config = dict(
    noise_aug=0.002,
    vocab_size=8027,
    hidden_act='silu',
    precondition_frequency=50,
    max_steps=9900,
)
Rows from block 2 of a small CTC audio transcriber, named by matrix and row number. Each number is 500 + 40 x the weight over its row's rms, rounded and kept within 0 to 999. All counts start at 0. Numbers have three digits each.
After each channel's rows are labels from the 100 clips, of 14976, where the channel reaches its highest value: "loudest" is the band of the loudest frequency at the time of the peak; "top examples" is what is common among them. Only what is clearly more common there than usual is listed. The data: read English sentences (LibriTTS-R). In brackets: how many of the 100, against the usual share in percent.
# conv: width-3 conv, dilation 2 (model.blocks.2.conv.weight, 320x320x3, each kernel summed), inputs 0-319

conv.139:494508478492465462394545500503541534489448466467509467478545535507474508383467420539527517483522421490512466540463492565480463578479492473528527510466504426440466520433476429476565453465501443513467488488476548547476556482520474420452507463506499451520439491472429460394524496465395529437535505548490491457564524417506522494525479511534488460487440493511454559477396509494515450454470434505448527483508473490494432452507496438537481429452518419524432460422520491527430541467465486461518444465515485483472463471481512473492511481477478504488465518393471452468486470550478561506491548605486432563516491469509491493478426503504486510533541585516474495536519493451486463496523474513500519482528490429527548458503495470508487524492519478436483512541554445527530442562503534443493466542474460516497443470471429519419426495487582530545537467523508458490495526500468550498486603491477488425511530419503463502526491477451475508446459510446473484460467538485509512495601
loudest: 500 to 1000 Hz (39 vs 6.7); 250 to 500 Hz (31 vs 11.5)
top examples: voice: female (95 vs 52.5)

conv.154:488404502502502554530436435470482502412502570509525534470508563454470545510441525496441388470503443490506457481477557399476532494498523490531479495508477549461442452468472483501513470459506511513528473509449522503569418545529476471480539472494552467505502545510480456480430535490472512492503498421510509471481522465520481475475511523504567416473507494414505517550538443483453496548504521492500437600469491597422521506490428480451488528456481479433412513465539499512486537542550528501387501500556498508471525477445513467490545440449477517420506510481493485551480503461534485471452528470492501470537483515504440470484487428531510452558576516480490538518409429502585429519478404545464502479453496576419523476471525401538509489482480441496535477501533511478524473488495476503483472442466448490513495573452483468451441507502442464515487485462492438476496525416486503489478461478553421468495528452530518505505452547521477522491542460429457439471558494433479395495453
loudest: 500 to 1000 Hz (61 vs 6.7)
top examples: voice: female (95 vs 52.5)

conv.110:469509517517546485523461492583518449437540475503505473523436536547534473467479477561495472510485483466452566542438473556470473502492523551504519538510511624513498517493532505496514524520499493473525553424551459473472524475467531474549451520487440525549511540554519529447510537459461513447468532517450537490465506532535476487512462510445494459555423480481503550435486469459556566436516508511517480523509506541572518530492525575574558542537537417438553516465593466444524546486468496417549469562489467541566419489461461499482515509480516519538480472442487466541452517383513519577468453538503517485591502471476531496555466451580476528538513547445463543515513529453434519471513500551526530543520560479517496520458414496490512517484494456462451535548523455446538465503540574461509480584485457533554498558474452496539466516544494436524565488491544517539515444495487644482558522563517544556467428420480475456528514529460542502508502467424448530532509497500457517523500
loudest: 250 to 500 Hz (33 vs 11.5)
top examples: voice: female (91 vs 52.5)

conv.150:463526475441541473476454472437507535462552511457506431589504512501476517517457464532495457462496461456462516536430478516534492476502518437511557519404450511455494539483473434528457498526507506490436388467550517450487512467486529471589491495539491517515456532546478487555480518485504532485507475508509475519544459452505541474533510514463525549526492531543435530455491539523527560376519449474557455575556458490479499403494570530477515523560509434499485441478546480479481522484480482547461568498461560498562515395541518437462522536509542459517504583455468512486464581451445448444513442527494505469465487485427491568526477476481473543551474540468460473511483548451448548534491496465482491476491408557450512549467470507446520485534555580489504504545497449476506487596514495437545455567527513485535523551521506542479504475513556468520489480413517508540518448440526536472478474376541490495482484467516478454463488510455456463490524558549559507601495475477578489572540
loudest: 500 to 1000 Hz (39 vs 6.7)
top examples: voice: male (83 vs 47.5)

conv.264:496481419519500431457442448483468564611490481481519445511546539482514568550509542533477515470481517477519474500477486469507538558455504400425494518456529418460439511505536476483504490405485508526470474432560498427481532532437556526497540523454523572488450410469553563428535476483489496495419514489440540422468563461528505532508549504478445593425527514539487512486440436561474450518395494516423515450513508459564525391556542492454519447480478481569527521493482492450481507524461486487508475495436455424506475503450447569418451484516550554477513452457513633505478461516457467481525492522552425498474464482474549433519476442500519537496514440504496527499524536563483517474434542548519510549480476512521535472477525509482474501533425481514468478535529464466496528506462535451549500533486506475506478448490470534567486480527531494473502489458492514484543518474493559553503531453509518463473560473516460451400485495460514487439498474491533472535425532544483508512496
loudest: 500 to 1000 Hz (54 vs 6.7); 250 to 500 Hz (38 vs 11.5)
top examples: voice: male (74 vs 47.5)

conv.286:504484540438532524468506456461524503352470512452589502506469497490501523521512479518531513434490433467478529475530527560502506539507440503404526490482501440468440502537583483446534413513488484537499480477444507485535445438479482471510487503520527469478439518522434537491536516551554534497429527507537435482434504429519417463508515460512499445497503491526551496489483500517472521456460548443531495480540541499543500396557532493480456408441506457489521488464346491453521470435502486530470539472469546534463557463554513522443502452513463536534492546509496505534491448508482577464430538431524468530413516538519498534438450472486495455520602414522528493527530447447499421545547463496524511504503495528562548479524492532500490518513555508534497483580486491453504472407497451508490468511447498463496488526491513487492509508492548523538445523521538466470474558429476515488479507516477483482616548474481484472481507475479487487557503506533429525434383474402544472528527
loudest: 4000 to 8000 Hz (60 vs 5.2)
top examples: voice: male (76 vs 47.5)

conv.183:457424524525549500515436440445470473406475513538571538558503515481429534500536509505504512489495510431406496449446533455465486503455504470404487442465510544561525472483549523404438478523539499495484513453493506504576435477505429461525542493526443492516457526501489459558472484518471524504464517490505482517441476502484530525518532421504520476522525553515460499497480470464470498445553458468515509533479521505471498376476565528490403500529559486488519445497477500474530531529495570520420471479491427565526542531484543457444488445422516528472521580482499516536437479483454509463421465455519487452408457519532433547513527423388498479527552484498545482505547456462467468567556530542475549443465471529565463484547503498492505418470515509495506467530529452424543544418479472456517476506487484570475531490379520513544414530458476501515497436485499443477502538405521513535401477491495461492519492468532512497485484499509547496513506489522493463540490523442462455499432
loudest: 4000 to 8000 Hz (56 vs 5.2)
top examples: voice: male (76 vs 47.5)

conv.261:492433445481497497443490471402483552515431498473519545506516552555476546504470563513459540484384493531508484460450530520534489526552558513576534400527502447482500473568561565476479381503512523527484477494519477452528530498471471505436547460512536514530488441525485503512445498492492537500483452529626546514405485470489501516513541556393455496523476415479513452561466445539469496561516495548530479499445473496516457528508522494473500437492480531448482577569518508579486509527477523468493510500549435503501507544503549487528486468447460514504531574493481536512493412459565475498479500471540454527544498420517414484446529489467512418454503506525517537496441468555512514511460468519525553466500522538547532451581544490538543560486439509522487522516515555552500517421477470536498502550445539475535522471515496552455425547544509521532451485447568407440496546531470443480475487427405422506520520445473535505487521476537500497466518545516494507446511528542446527536481
loudest: 250 to 500 Hz (32 vs 11.5)
top examples: voice: male (75 vs 47.5)

conv.234:534415498501523470514535444460463506505436553481477514508458561546517532534489551501469495508488535500497506491490506523485496444470510390560474470462543426426468424484551533429379517440547481495514544590516496538588501525503453447447515474531580483437505458502523565500445525501505493463538456537495495496491535505493524458525517366595510421497500503522464481449479482482451456448537471484488496501475492479458502454480510487477475554461481497507519524431497527509491508536525518577459583496469450538467476484504559457549518521450538510516518436482459459464489603486509466478465426585497549528475434501501468431463520543492496484431471463522547569468586507451424543515508530470506479446526463566467451461491561435532521514478485515454551504449503561475473491502437458568521505496392498511488492485486497499520416476483524493481584515543429470439440466470448486494467491475512423508501579485517485553560517471529519479448515509447531440496563485512471562540513
loudest: 1000 to 2000 Hz (37 vs 2.2)
top examples: voice: female (80 vs 52.5)

conv.148:519509540467559477477507500498452529541541546586490509470477581604490508482450517488509524473524482540473437484454472477483479523514478497559566518521488571546448507474526439512582441507425548502526513572591474546423467462482496579516484550522503458495532446547471441455496539522507508443546509485495442455558491514479553503479449530516490577537477473525521495548505503455477454518511516510448490483437485446521568511524451416477539525468477524483413433602522488524434465483436500530474535509535454510514487440478463447486597498526493457430518485494522500480523576467481482508479507417499512487662456516450501493566493489486498530482543505538485480533397499496511509477523480537517532545481448529472467595505504526471506480505521477482477547449530480468502485444456565546484476509539532468490494482462524527420533495498533460525505471495512500446506557491597487487546476437508523478565636549515490499503467519520478493441575453481527415501606462531441478503484
loudest: 250 to 500 Hz (30 vs 11.5); 500 to 1000 Hz (26 vs 6.7)
top examples: voice: female (93 vs 52.5)

conv.275:502450450393508509452487474474453452459497560478466483478447437450495470509487541443494453515517539448445446465464480453534518511465551516475481511504475469506501369457490484441591516497497500473427572551476485410451548496495504428544491488506404503464513490509528489474468538501509440519488463498502514574477455514480466520552527501447530448522492471482437554500447530464447407498529434544474480543485506460477441466521497464461449491482405451480480376461485488502421464472536495507571464435475447494448489466459487527527442505500530500489504517510518413492519515460516517525553534488453523457526447413480438492524509513531533481480442479491514502488487505523561431534450474483476459450476447524534461468478508468503479477441536535499476569446511476536481499497435448497480500492510470492484552494457437518568477480463471464497509515532451485496492460565439457524482551504433541481484488550509530518467473612503491526489445547565421456419637481401454531486526
loudest: 250 to 500 Hz (55 vs 11.5)
top examples: voice: female (91 vs 52.5)

conv.242:518443541508505517499457462485473470437489480467514397526450483467509485488526529543506513496531462520493497535483490455519552518596552527444498506505576416460483499539581511523455517484484490507491478481465474491512543557470551493468471464442533562517547524508505512497436516537578497523525509484496480508524524427570474452478547505598487518429455537503493546362448461477529521402446545550562475467516519533476461541545481521430474451510498500450519516460414513459454520500528470486502424451537492509485426550519540468441493533517491585502450503463509499445577511418496516471548562494499460528519527429494497425512534411484499510506561563481512497562426521454426398488417530510491480500543503551520544449526501493512494506520557438543516521520501436417486514545440472420466460481427432511536515475523529445483480457491473554515472524475517479458478542504445520488501417517532481529465533392468471472427541506509455548456437512456473455481480518541514506517551
loudest: 250 to 500 Hz (62 vs 11.5)
top examples: voice: male (87 vs 47.5)

conv.190:473560595441491490458492536491456441488546523450467549430538507439478480449524558571498468506525501490469471529476547410505511504522541457515522518457485458454519460502504428444527511540529524500555460496465515493494482531579469519499535542511492492486521560499478442440498525522512457437441531484464512578484496492478382548576458511518383436465524523425543497475456528522501425488569531546443488495512483489478573516513507526419446478442468456440398511451448514512539505540445500575587488481476465480503526503455497489524522542460449542471465556540490462516519404510486493482493611441493476557485514531484567568534523511533547507436527475469463388491462538514481415558518492499536521572490541470475514471534484463520503468476544535442494485556471507521542518440553520537425478540524503464488558506496510474420503493492438475465505468484441493491417503535484480520492547465490531491561556496483497587549483520476522548463474482543510429519519557476479476541570
loudest: 500 to 1000 Hz (63 vs 6.7)
top examples: voice: female (98 vs 52.5)

conv.308:478443528516453444548539462418537521552451462451428495423495522496469567480463523415479520474459456484516485450552509452433472540450490489405480465553481498436496537432473507492450451468525451525509495462458455417511501570524491548427469493546524479495501458484478487457480472467483447468522455475493404466474513483538575397474501557442509451502492411501411476468505532507473415550516454483517465487439483469469461496526449506513474487536362524509497513451530503525480510445561503498503494417457499515543443498499491474487425431464473539480506475472533476455464536567515521483561461570493447505575487466488446491428482537435508506471467519542500538443528462551555501498479496444484561429428451446506506470469489444532481469441490478576496459478522484519490483458501461449415521489445442516507466433486422474485507530549488453558451483498495438480516488514454478444440505544427438508516499505513473520526544507488460515484479481454439540492441498453468559531528
loudest: 2000 to 4000 Hz (57 vs 2.4)
top examples: voice: male (74 vs 47.5)

conv.36:480441516534502529481486507369463510585498431467447400469499490484508536509483534488482505446451500580487523450485480467498502494574492501513508442486525483478487510501471543416481434501512495517512455408524459502440488481504475490547532509455511552499476469490539545497404520493508514540523452456561439471437559516532545512521531522432436497436475417471469420489489455554464491500461462462420549524509486515499435485486470497497577540562536564465510510509555509510457502484390440501481467500548430475569473506477454510525531506470506476421534515473456480525497526499492462495525475507517505444494476456529405423493477496473503484494471497484531520407546481524530515525546539458499465372475500514498447488492495511497474452552489499453487572412496562563530526467539365435477554493459457445455439443495501496538440516506448459533535482444505525450512486490450492457468471581432440523456518459474518503505575512494557500450465544510453481532563494522484476444470
loudest: 250 to 500 Hz (28 vs 11.5)
top examples: voice: female (88 vs 52.5)

conv.30:486490492506473539565544502520503505472448445528486533499492517423507464487481406396548521484524417594488461528512531541509512485528505478434476504501523473416493524520507488493519518473446429483527463449500477524487520513457493493483486484488529438491509469487427408549580520499488561479551510553425483529514480512513486498498497466490521505489525554509527453483455454524543522505573524506500548486438455494467431498490503479505519435562566536521565441454616543458516514509464541502524477484392513493430554472572462414483477458460488434478515509520484478417483502528444390491491466527483473527471496510503541478531499543506477473471559553469496451489482475562594519524578507487482495470532490522477431411472480485488495481395513443386498502508425519436483486501478480516500499460430447492476583459522534484510462509573443545545493489476515456495502545538470429459469525440534455517518479562529494487565425476509461501408504520501596552551557457444511480458490
loudest: 250 to 500 Hz (40 vs 11.5)
top examples: voice: female (95 vs 52.5)

conv.188:451560510500522429485492525496524542419561491439495581426463494518481404433498534541517526525473500457454495502499442516429445478430438522457449486485467490474535503452488435461505482456493496440551533496537511457533450443554427475489427470493456508537465495483492540552472474489541511501499514467510519502523458468518420525546576516484472509560491445513470503454466527521463466481568452489417571512438503523478554507482483500506486527491568441481516400555547468503562497424546465467520488479471530488485456406489498475529555522447503450575511529507527501504472394535451463557504467482464499544516492535451559540496499498512469521502536483430418446505543492535427522496580523510476494501519494462543415463458483504438537438517439476484477528511515480512495482468557564529439533546478519506534513496493453542457540476512430523532488410504475482480380543498485571463521498530547513500583490514438415473562514475439541472536504482502589524490469481432547501526413
loudest: 2000 to 4000 Hz (48 vs 2.4)
top examples: voice: female (92 vs 52.5); the word "came" (25 vs 1.7)