{"model": "CTC audio transcriber", "dataset": "read English sentences (LibriTTS-R)", "train_examples": 15625, "noise_aug": 0.002, "time_shift_ms": 50, "n_mels": 80, "hop_length": 160, "input": "log_mel", "spec_augment": false, "win_length": 512, "tokenizer": "word", "vocab_size": 8027, "arch": "tdnn", "norm": "batchnorm", "activation": "silu", "depths": [12], "kernel_size": 3, "stem": "single", "widths": [320], "init": "trunc_normal_002", "optimizer": "soap", "beta2": 0.95, "lr": 0.0034, "beta1": 0.9, "shampoo_beta": 0.95, "eps": 1e-08, "precondition_frequency": 50, "max_precond_dim": 1536, "merge_dims": true, "one_sided": true, "adamw_lr_other_params": 0.0021, "grad_clip": 5.0, "steps": 9900, "batch_size": 64, "epochs": 40.6, "lr_schedule": "cosine", "final_lr_fraction": 0, "warmup_steps": 490, "weight_decay": 0.0, "adamw_weight_decay_other_params": 0.01}
Rows from block 6 of a small CTC audio transcriber, named by matrix and row number. Each number is 50 + 12 x the weight over its row's rms, rounded and kept within 0 to 99. All counts start at 0.
After each channel's rows are labels from the 100 clips, of 14976, where the channel reaches its highest value: "top examples" is what is common among them; "loudest" is the band of the loudest frequency at the time of the peak. Only what is clearly more common there than usual is listed. The data: read English sentences (LibriTTS-R). In brackets: how many of the 100, against the usual share in percent.
# conv: width-3 conv (model.blocks.6.conv.weight, 320x320x3, each kernel summed), inputs 214-319

conv.233:30 56 40 40 47 66 64 55 52 53 80 32 52 36 36 63 47 65 63 46 46 44 36 46 41 85 67 49 48 48 49 47 49 49 40 43 69 47 41 56 48 54 52 69 61 38 50 34 37 46 45 47 52 62 45 44 67 71 62 48 46 60 41 54 32 51 68 57 48 81 54 52 56 45 46 57 71 65 64 39 38 35 57 74 53 60 63 33 67 45 55 66 40 60 27 60 57 76 45 15 42 55 52 36 47 44
top examples: the word "i" (61 vs 20.4); the word "not" (32 vs 8.8); the word "as" (30 vs 7.1)
loudest: 500 to 1000 Hz (36 vs 6.7)

conv.32:55 70 37 65 45 53 35 59 24 54 51 55 68 24 63 50 54 31 64 60 66 48 60 61 30 61 38 44 49 43 43 12 66 42 60 58 67 54 48 61 38 57 65 62 44 33 33 61 57 56 40 42 35 38 54 57 26 56 30 52 36 62 83 61 57 44 50 68 63 50 42 47 57 61 64 48 38 33 51 46 44 53 36 49 32 58 40 18 32 41 48 35 58 61 44 60 56 48 42 38 54 59 47 61 37 29
top examples: the word "was" (38 vs 15.9)
loudest: 4000 to 8000 Hz (28 vs 5.2)

conv.292:56 54 55 60 48 47 39 53 49 51 22 59 45 62 54 61 50 50 30 56 49 56 55 41 47 44 75 34 37 77 56 63 51 54 32 48 40 43 50 60 46 56 49 44 62 23 52 46 50 31 56 61 39 49 34 51 38 45 74 59 44 54 65 48 41 53 33 38 60 56 31 72 34 46 33 45 38 34 58 47 32 50 49 83 56 46 71 62 49 42 49 62 52 50 54 50 66 28 62 72 46 65 49 39 42 47
top examples: the word "the" (86 vs 49)
loudest: 250 to 500 Hz (35 vs 11.5)

conv.297:54 47 30 55 69 74 38 63 48 45 59 70 58 51 60 47 61 72 78 53 29 55 36 44 54 53 62 61 57 75 59 38 41 46 65 49 44 56 39 56 32 54 42 68 35 31 56 43 36 38 52 60 48 61 47 51 63 69 41 56 62 48 40 35 69 68 50 78 52 59 77 67 54 32 57 53 63 64 51 85 45 65 68 58 58 53 40 42 65 56 50 25 33 68 48 57 57 52 49 49 49 37 63 47 59 47
top examples: the word "i" (70 vs 20.4); the word "my" (27 vs 6)
loudest: 500 to 1000 Hz (33 vs 6.7)

conv.86:75 56 35 49 67 47 55 37 54 42 69 51 47 59 55 29 22 45 54 44 54 47 56 45 43 38 47 39 42 75 41 56 39 53 37 34 34 37 60 63 39 54 58 46 38 47 61 48 42 56 53 46 43 60 28 52 47 37 51 66 49 41 43 34 38 82 56 60 57 58 66 43 44 58 62 27 44 63 27 53 50 49 58 53 43 58 58 31 36 51 43 46 59 39 54 59 50 55 40 56 43 71 56 44 38 53
top examples: the word "i" (60 vs 20.4)
loudest: 500 to 1000 Hz (47 vs 6.7)

conv.308:42 60 67 76 59 52 41 41 43 43 43 41 46 37 32 50 31 54 41 67 47 36 62 59 49 68 59 63 50 55 45 57 45 61 51 45 86 51 61 60 73 59 58 48 62 49 54 50 41 43 74 27 56 33 52 61 33 44 36 50 31 38 29 43 27 45 61 50 58 60 45 51 55 43 56 52 52 58 38 50 60 65 54 59 57 67 76 41 60 51 38 53 46 47 55 46 49 47 35 48 29 78 49 51 50 43
top examples: the word "was" (49 vs 15.9); the word "not" (26 vs 8.8)
loudest: 4000 to 8000 Hz (35 vs 5.2)

conv.295:31 44 49 26 53 38 59 55 38 40 74 62 27 66 75 72 52 46 60 37 55 46 54 47 57 65 53 39 39 46 50 42 28 51 30 41 34 50 58 57 43 34 43 58 26 42 30 51 50 30 55 73 43 44 44 55 49 32 70 54 66 55 42 29 29 58 40 67 21 36 57 70 50 49 39 33 46 66 59 39 48 49 54 42 47 49 55 61 53 55 50 26 54 31 53 31 72 46 37 66 37 52 53 50 64 40
top examples: the word "we" (26 vs 4.7)
loudest: 250 to 500 Hz (45 vs 11.5)

conv.56:43 50 58 52 50 49 55 37 60 52 61 49 47 55 60 55 56 45 51 35 58 39 56 32 60 25 79 68 50 53 67 48 24 40 41 49 36 34 42 51 22 54 43 47 37 58 47 44 35 23 37 52 38 38 56 67 59 82 43 45 78 46 29 26 57 63 53 37 54 30 44 36 53 51 37 27 52 48 36 57 37 48 53 38 33 31 49 61 27 47 38 45 55 36 52 42 47 50 42 51 62 77 52 66 56 52
top examples: the word "the" (84 vs 49)
loudest: 250 to 500 Hz (38 vs 11.5)

conv.171:29 38 57 60 29 45 67 49 58 56 37 49 57 41 44 66 62 27 60 52 42 54 57 42 40 37 58 44 64 52 52 39 51 59 26 44 58 56 43 38 70 65 47 28 24 16 49 68 47 51 45 50 52 67 12 44 44 66 51 44 66 49 51 43 39 46 59 43 53 27 32 32 44 40 63 50 57 62 53 59 50 60 67 57 70 47 31 29 33 49 46 50 44 37 43 73 25 39 49 42 41 38 34 47 64 40
top examples: the word "was" (42 vs 15.9)
loudest: 250 to 500 Hz (31 vs 11.5)

conv.51:62 41 43 72 37 31 74 54 67 71 77 55 57 50 75 55 21 51 58 65 74 66 48 49 55 26 40 47 45 49 52 48 44 50 61 25 39 42 45 34 54 51 52 55 50 39 44 41 39 32 63 61 65 46 64 45 42 49 54 60 49 77 40 40 55 47 54 51 74 37 45 50 70 48 21 51 43 45 33 46 56 58 51 51 43 42 65 89 37 66 63 41 45 52 37 64 49 40 83 54 52 35 61 66 51 58
top examples: the word "is" (34 vs 10)
loudest: 4000 to 8000 Hz (31 vs 5.2)

conv.131:44 51 49 48 28 35 72 61 54 57 47 36 56 61 19 42 52 29 44 51 47 40 49 65 32 17 41 58 58 37 46 42 43 56 45 68 52 45 54 42 53 58 58 66 53 32 45 54 69 77 43 60 55 33 36 61 39 52 38 51 28 50 27 41 58 84 60 50 54 26 63 66 41 57 21 41 50 73 58 71 56 57 68 29 36 45 38 37 36 33 46 38 37 50 43 69 50 61 29 47 43 51 51 59 22 36
top examples: the word "my" (35 vs 6); the word "by" (26 vs 3.6)
loudest: 500 to 1000 Hz (25 vs 6.7)

conv.267:47 40 57 43 49 56 64 39 51 36 42 55 37 45 59 52 54 46 53 46 53 52 55 41 43 60 39 37 43 46 36 43 54 28 54 32 55 52 51 38 44 69 40 31 48 48 47 46 37 55 40 53 47 28 57 58 68 57 39 41 56 35 53 28 55 54 43 56 49 34 45 49 41 53 37 62 49 64 37 53 25 19 48 45 56 58 61 66 61 62 52 34 56 37 49 46 41 49 45 62 58 39 51 45 58 35
top examples: the word "was" (53 vs 15.9); the word "it" (43 vs 15.2)
loudest: 250 to 500 Hz (37 vs 11.5)

conv.217:42 58 52 66 56 49 45 35 48 42 59 44 66 49 30 59 59 38 65 47 55 45 38 52 40 63 60 47 55 47 58 55 48 50 39 46 32 52 43 39 48 66 70 23 59 45 70 73 62 58 54 47 44 27 21 57 52 54 39 63 26 46 54 55 30 39 48 46 51 44 60 60 36 45 57 48 55 78 51 54 60 49 72 52 32 62 37 70 69 34 52 56 41 50 45 52 57 34 57 49 73 31 58 58 47 35
top examples: the word "me" (26 vs 6.3)
loudest: 250 to 500 Hz (36 vs 11.5)

conv.290:47 40 53 66 44 54 51 55 39 49 59 42 52 56 57 56 46 46 64 26 56 60 61 38 57 32 64 62 67 20 48 49 67 43 32 47 50 11 56 35 60 63 35 47 56 49 50 43 54 49 45 44 48 46 45 51 41 52 64 55 38 49 35 60 26 63 49 47 62 40 39 55 59 35 37 49 76 49 53 57 47 52 56 26 42 45 45 54 36 36 43 44 67 40 58 39 40 43 36 51 60 75 60 48 27 52
top examples: the word "he" (37 vs 17.4)
loudest: 250 to 500 Hz (33 vs 11.5)

conv.160:46 50 40 38 35 37 67 50 42 46 29 44 47 75 51 47 46 66 63 56 58 47 52 48 67 54 30 57 55 37 50 49 58 62 52 53 23 72 46 43 50 44 55 43 59 42 50 60 46 65 66 54 41 44 52 40 77 39 64 44 54 39 53 44 40 56 44 55 55 44 58 56 47 44 58 57 72 44 58 63 45 62 63 58 39 37 61 72 43 39 57 40 72 61 53 10 34 52 41 46 66 19 38 59 35 63
top examples: the word "the" (74 vs 49)
loudest: 250 to 500 Hz (36 vs 11.5)

conv.112:57 53 24 33 49 42 64 50 61 43 76 74 43 54 63 38 62 56 54 64 70 48 67 49 65 65 64 61 41 58 41 37 59 31 61 45 55 51 47 31 43 63 64 54 39 54 45 33 46 46 50 63 55 49 32 43 54 53 47 69 65 37 63 25 55 61 63 39 55 64 58 53 44 66 62 34 40 20 59 36 34 57 53 55 44 38 28 46 50 59 69 46 37 63 59 52 58 58 38 66 51 45 49 42 49 30
top examples: the word "i" (43 vs 20.4)
loudest: 250 to 500 Hz (32 vs 11.5)

conv.30:25 53 38 63 47 26 57 49 72 70 59 50 46 39 30 71 38 41 37 44 40 39 55 57 50 32 48 34 62 51 51 46 48 47 49 54 64 54 39 55 43 55 54 69 60 51 44 37 50 34 46 57 77 30 58 67 36 58 61 50 62 73 52 42 48 58 46 33 58 25 38 44 37 67 35 60 31 51 44 48 53 73 60 57 43 29 41 27 25 54 56 52 49 46 65 37 42 54 47 57 56 63 55 39 70 56
top examples: the word "my" (37 vs 6)
loudest: 500 to 1000 Hz (28 vs 6.7)

conv.107:55 66 54 25 58 44 52 34 45 59 69 48 40 71 64 71 54 49 49 50 76 71 51 56 56 71 42 45 33 59 55 54 42 56 45 36 80 56 46 36 63 37 54 60 38 53 37 56 47 60 41 43 41 34 58 29 38 40 63 42 42 46 56 63 57 59 39 38 35 35 69 62 52 69 57 54 54 67 44 47 35 30 46 42 48 47 44 59 50 73 67 47 52 63 63 41 67 47 44 64 56 52 45 58 65 36
top examples: the word "we" (34 vs 4.7)
loudest: 250 to 500 Hz (44 vs 11.5)

conv.271:57 42 48 54 49 43 41 66 48 48 57 47 48 55 48 74 27 56 60 42 33 72 53 57 62 42 46 46 53 55 44 50 34 37 54 48 59 54 55 63 60 49 47 54 71 32 56 76 32 69 67 35 47 50 55 79 34 15 76 61 36 90 47 64 39 53 57 42 46 46 50 51 51 43 50 59 44 44 43 46 59 40 48 70 48 53 45 37 45 27 42 60 49 71 54 68 66 35 37 47 58 18 59 53 60 53
top examples: the word "i" (43 vs 20.4)
loudest: 2000 to 4000 Hz (26 vs 2.4)

conv.301:49 63 76 49 52 65 50 50 34 42 30 38 43 50 44 53 43 62 41 43 70 74 53 42 34 62 53 73 59 65 57 53 45 64 35 46 41 46 55 47 57 31 38 36 51 41 35 64 49 31 63 46 40 69 66 31 71 53 51 37 27 55 67 68 53 66 53 56 50 33 46 63 50 55 50 54 52 49 72 74 42 45 51 65 60 67 52 29 61 50 48 60 57 51 40 35 71 63 57 43 59 54 66 80 53 65
top examples: the word "is" (26 vs 10)
loudest: 250 to 500 Hz (41 vs 11.5)

conv.222:55 60 28 47 67 62 49 44 58 59 68 51 50 51 47 49 57 84 51 43 32 55 68 40 52 54 52 61 49 24 51 35 54 54 52 63 50 49 26 33 06 44 61 63 66 50 57 56 60 40 36 34 50 64 39 70 58 56 48 47 46 65 51 38 57 51 52 79 48 70 57 51 51 38 60 28 57 48 42 41 54 48 54 42 19 20 31 60 55 43 50 49 44 51 56 42 46 50 47 58 46 56 49 47 53 49
top examples: the word "he" (73 vs 17.4); the word "was" (40 vs 15.9)
loudest: 250 to 500 Hz (32 vs 11.5)

conv.21:35 36 39 54 58 50 19 47 49 53 30 49 53 46 62 57 43 42 61 53 56 63 58 59 41 71 32 42 30 31 59 40 54 64 49 31 60 35 50 58 70 40 53 30 31 45 44 67 54 45 40 51 53 37 60 37 46 30 50 35 63 43 49 43 40 41 39 36 52 43 40 61 71 58 67 37 70 57 37 51 49 56 49 36 27 47 47 54 45 53 45 47 49 54 30 59 68 51 39 52 50 39 49 68 48 38
top examples: the word "was" (35 vs 15.9)
loudest: 250 to 500 Hz (33 vs 11.5)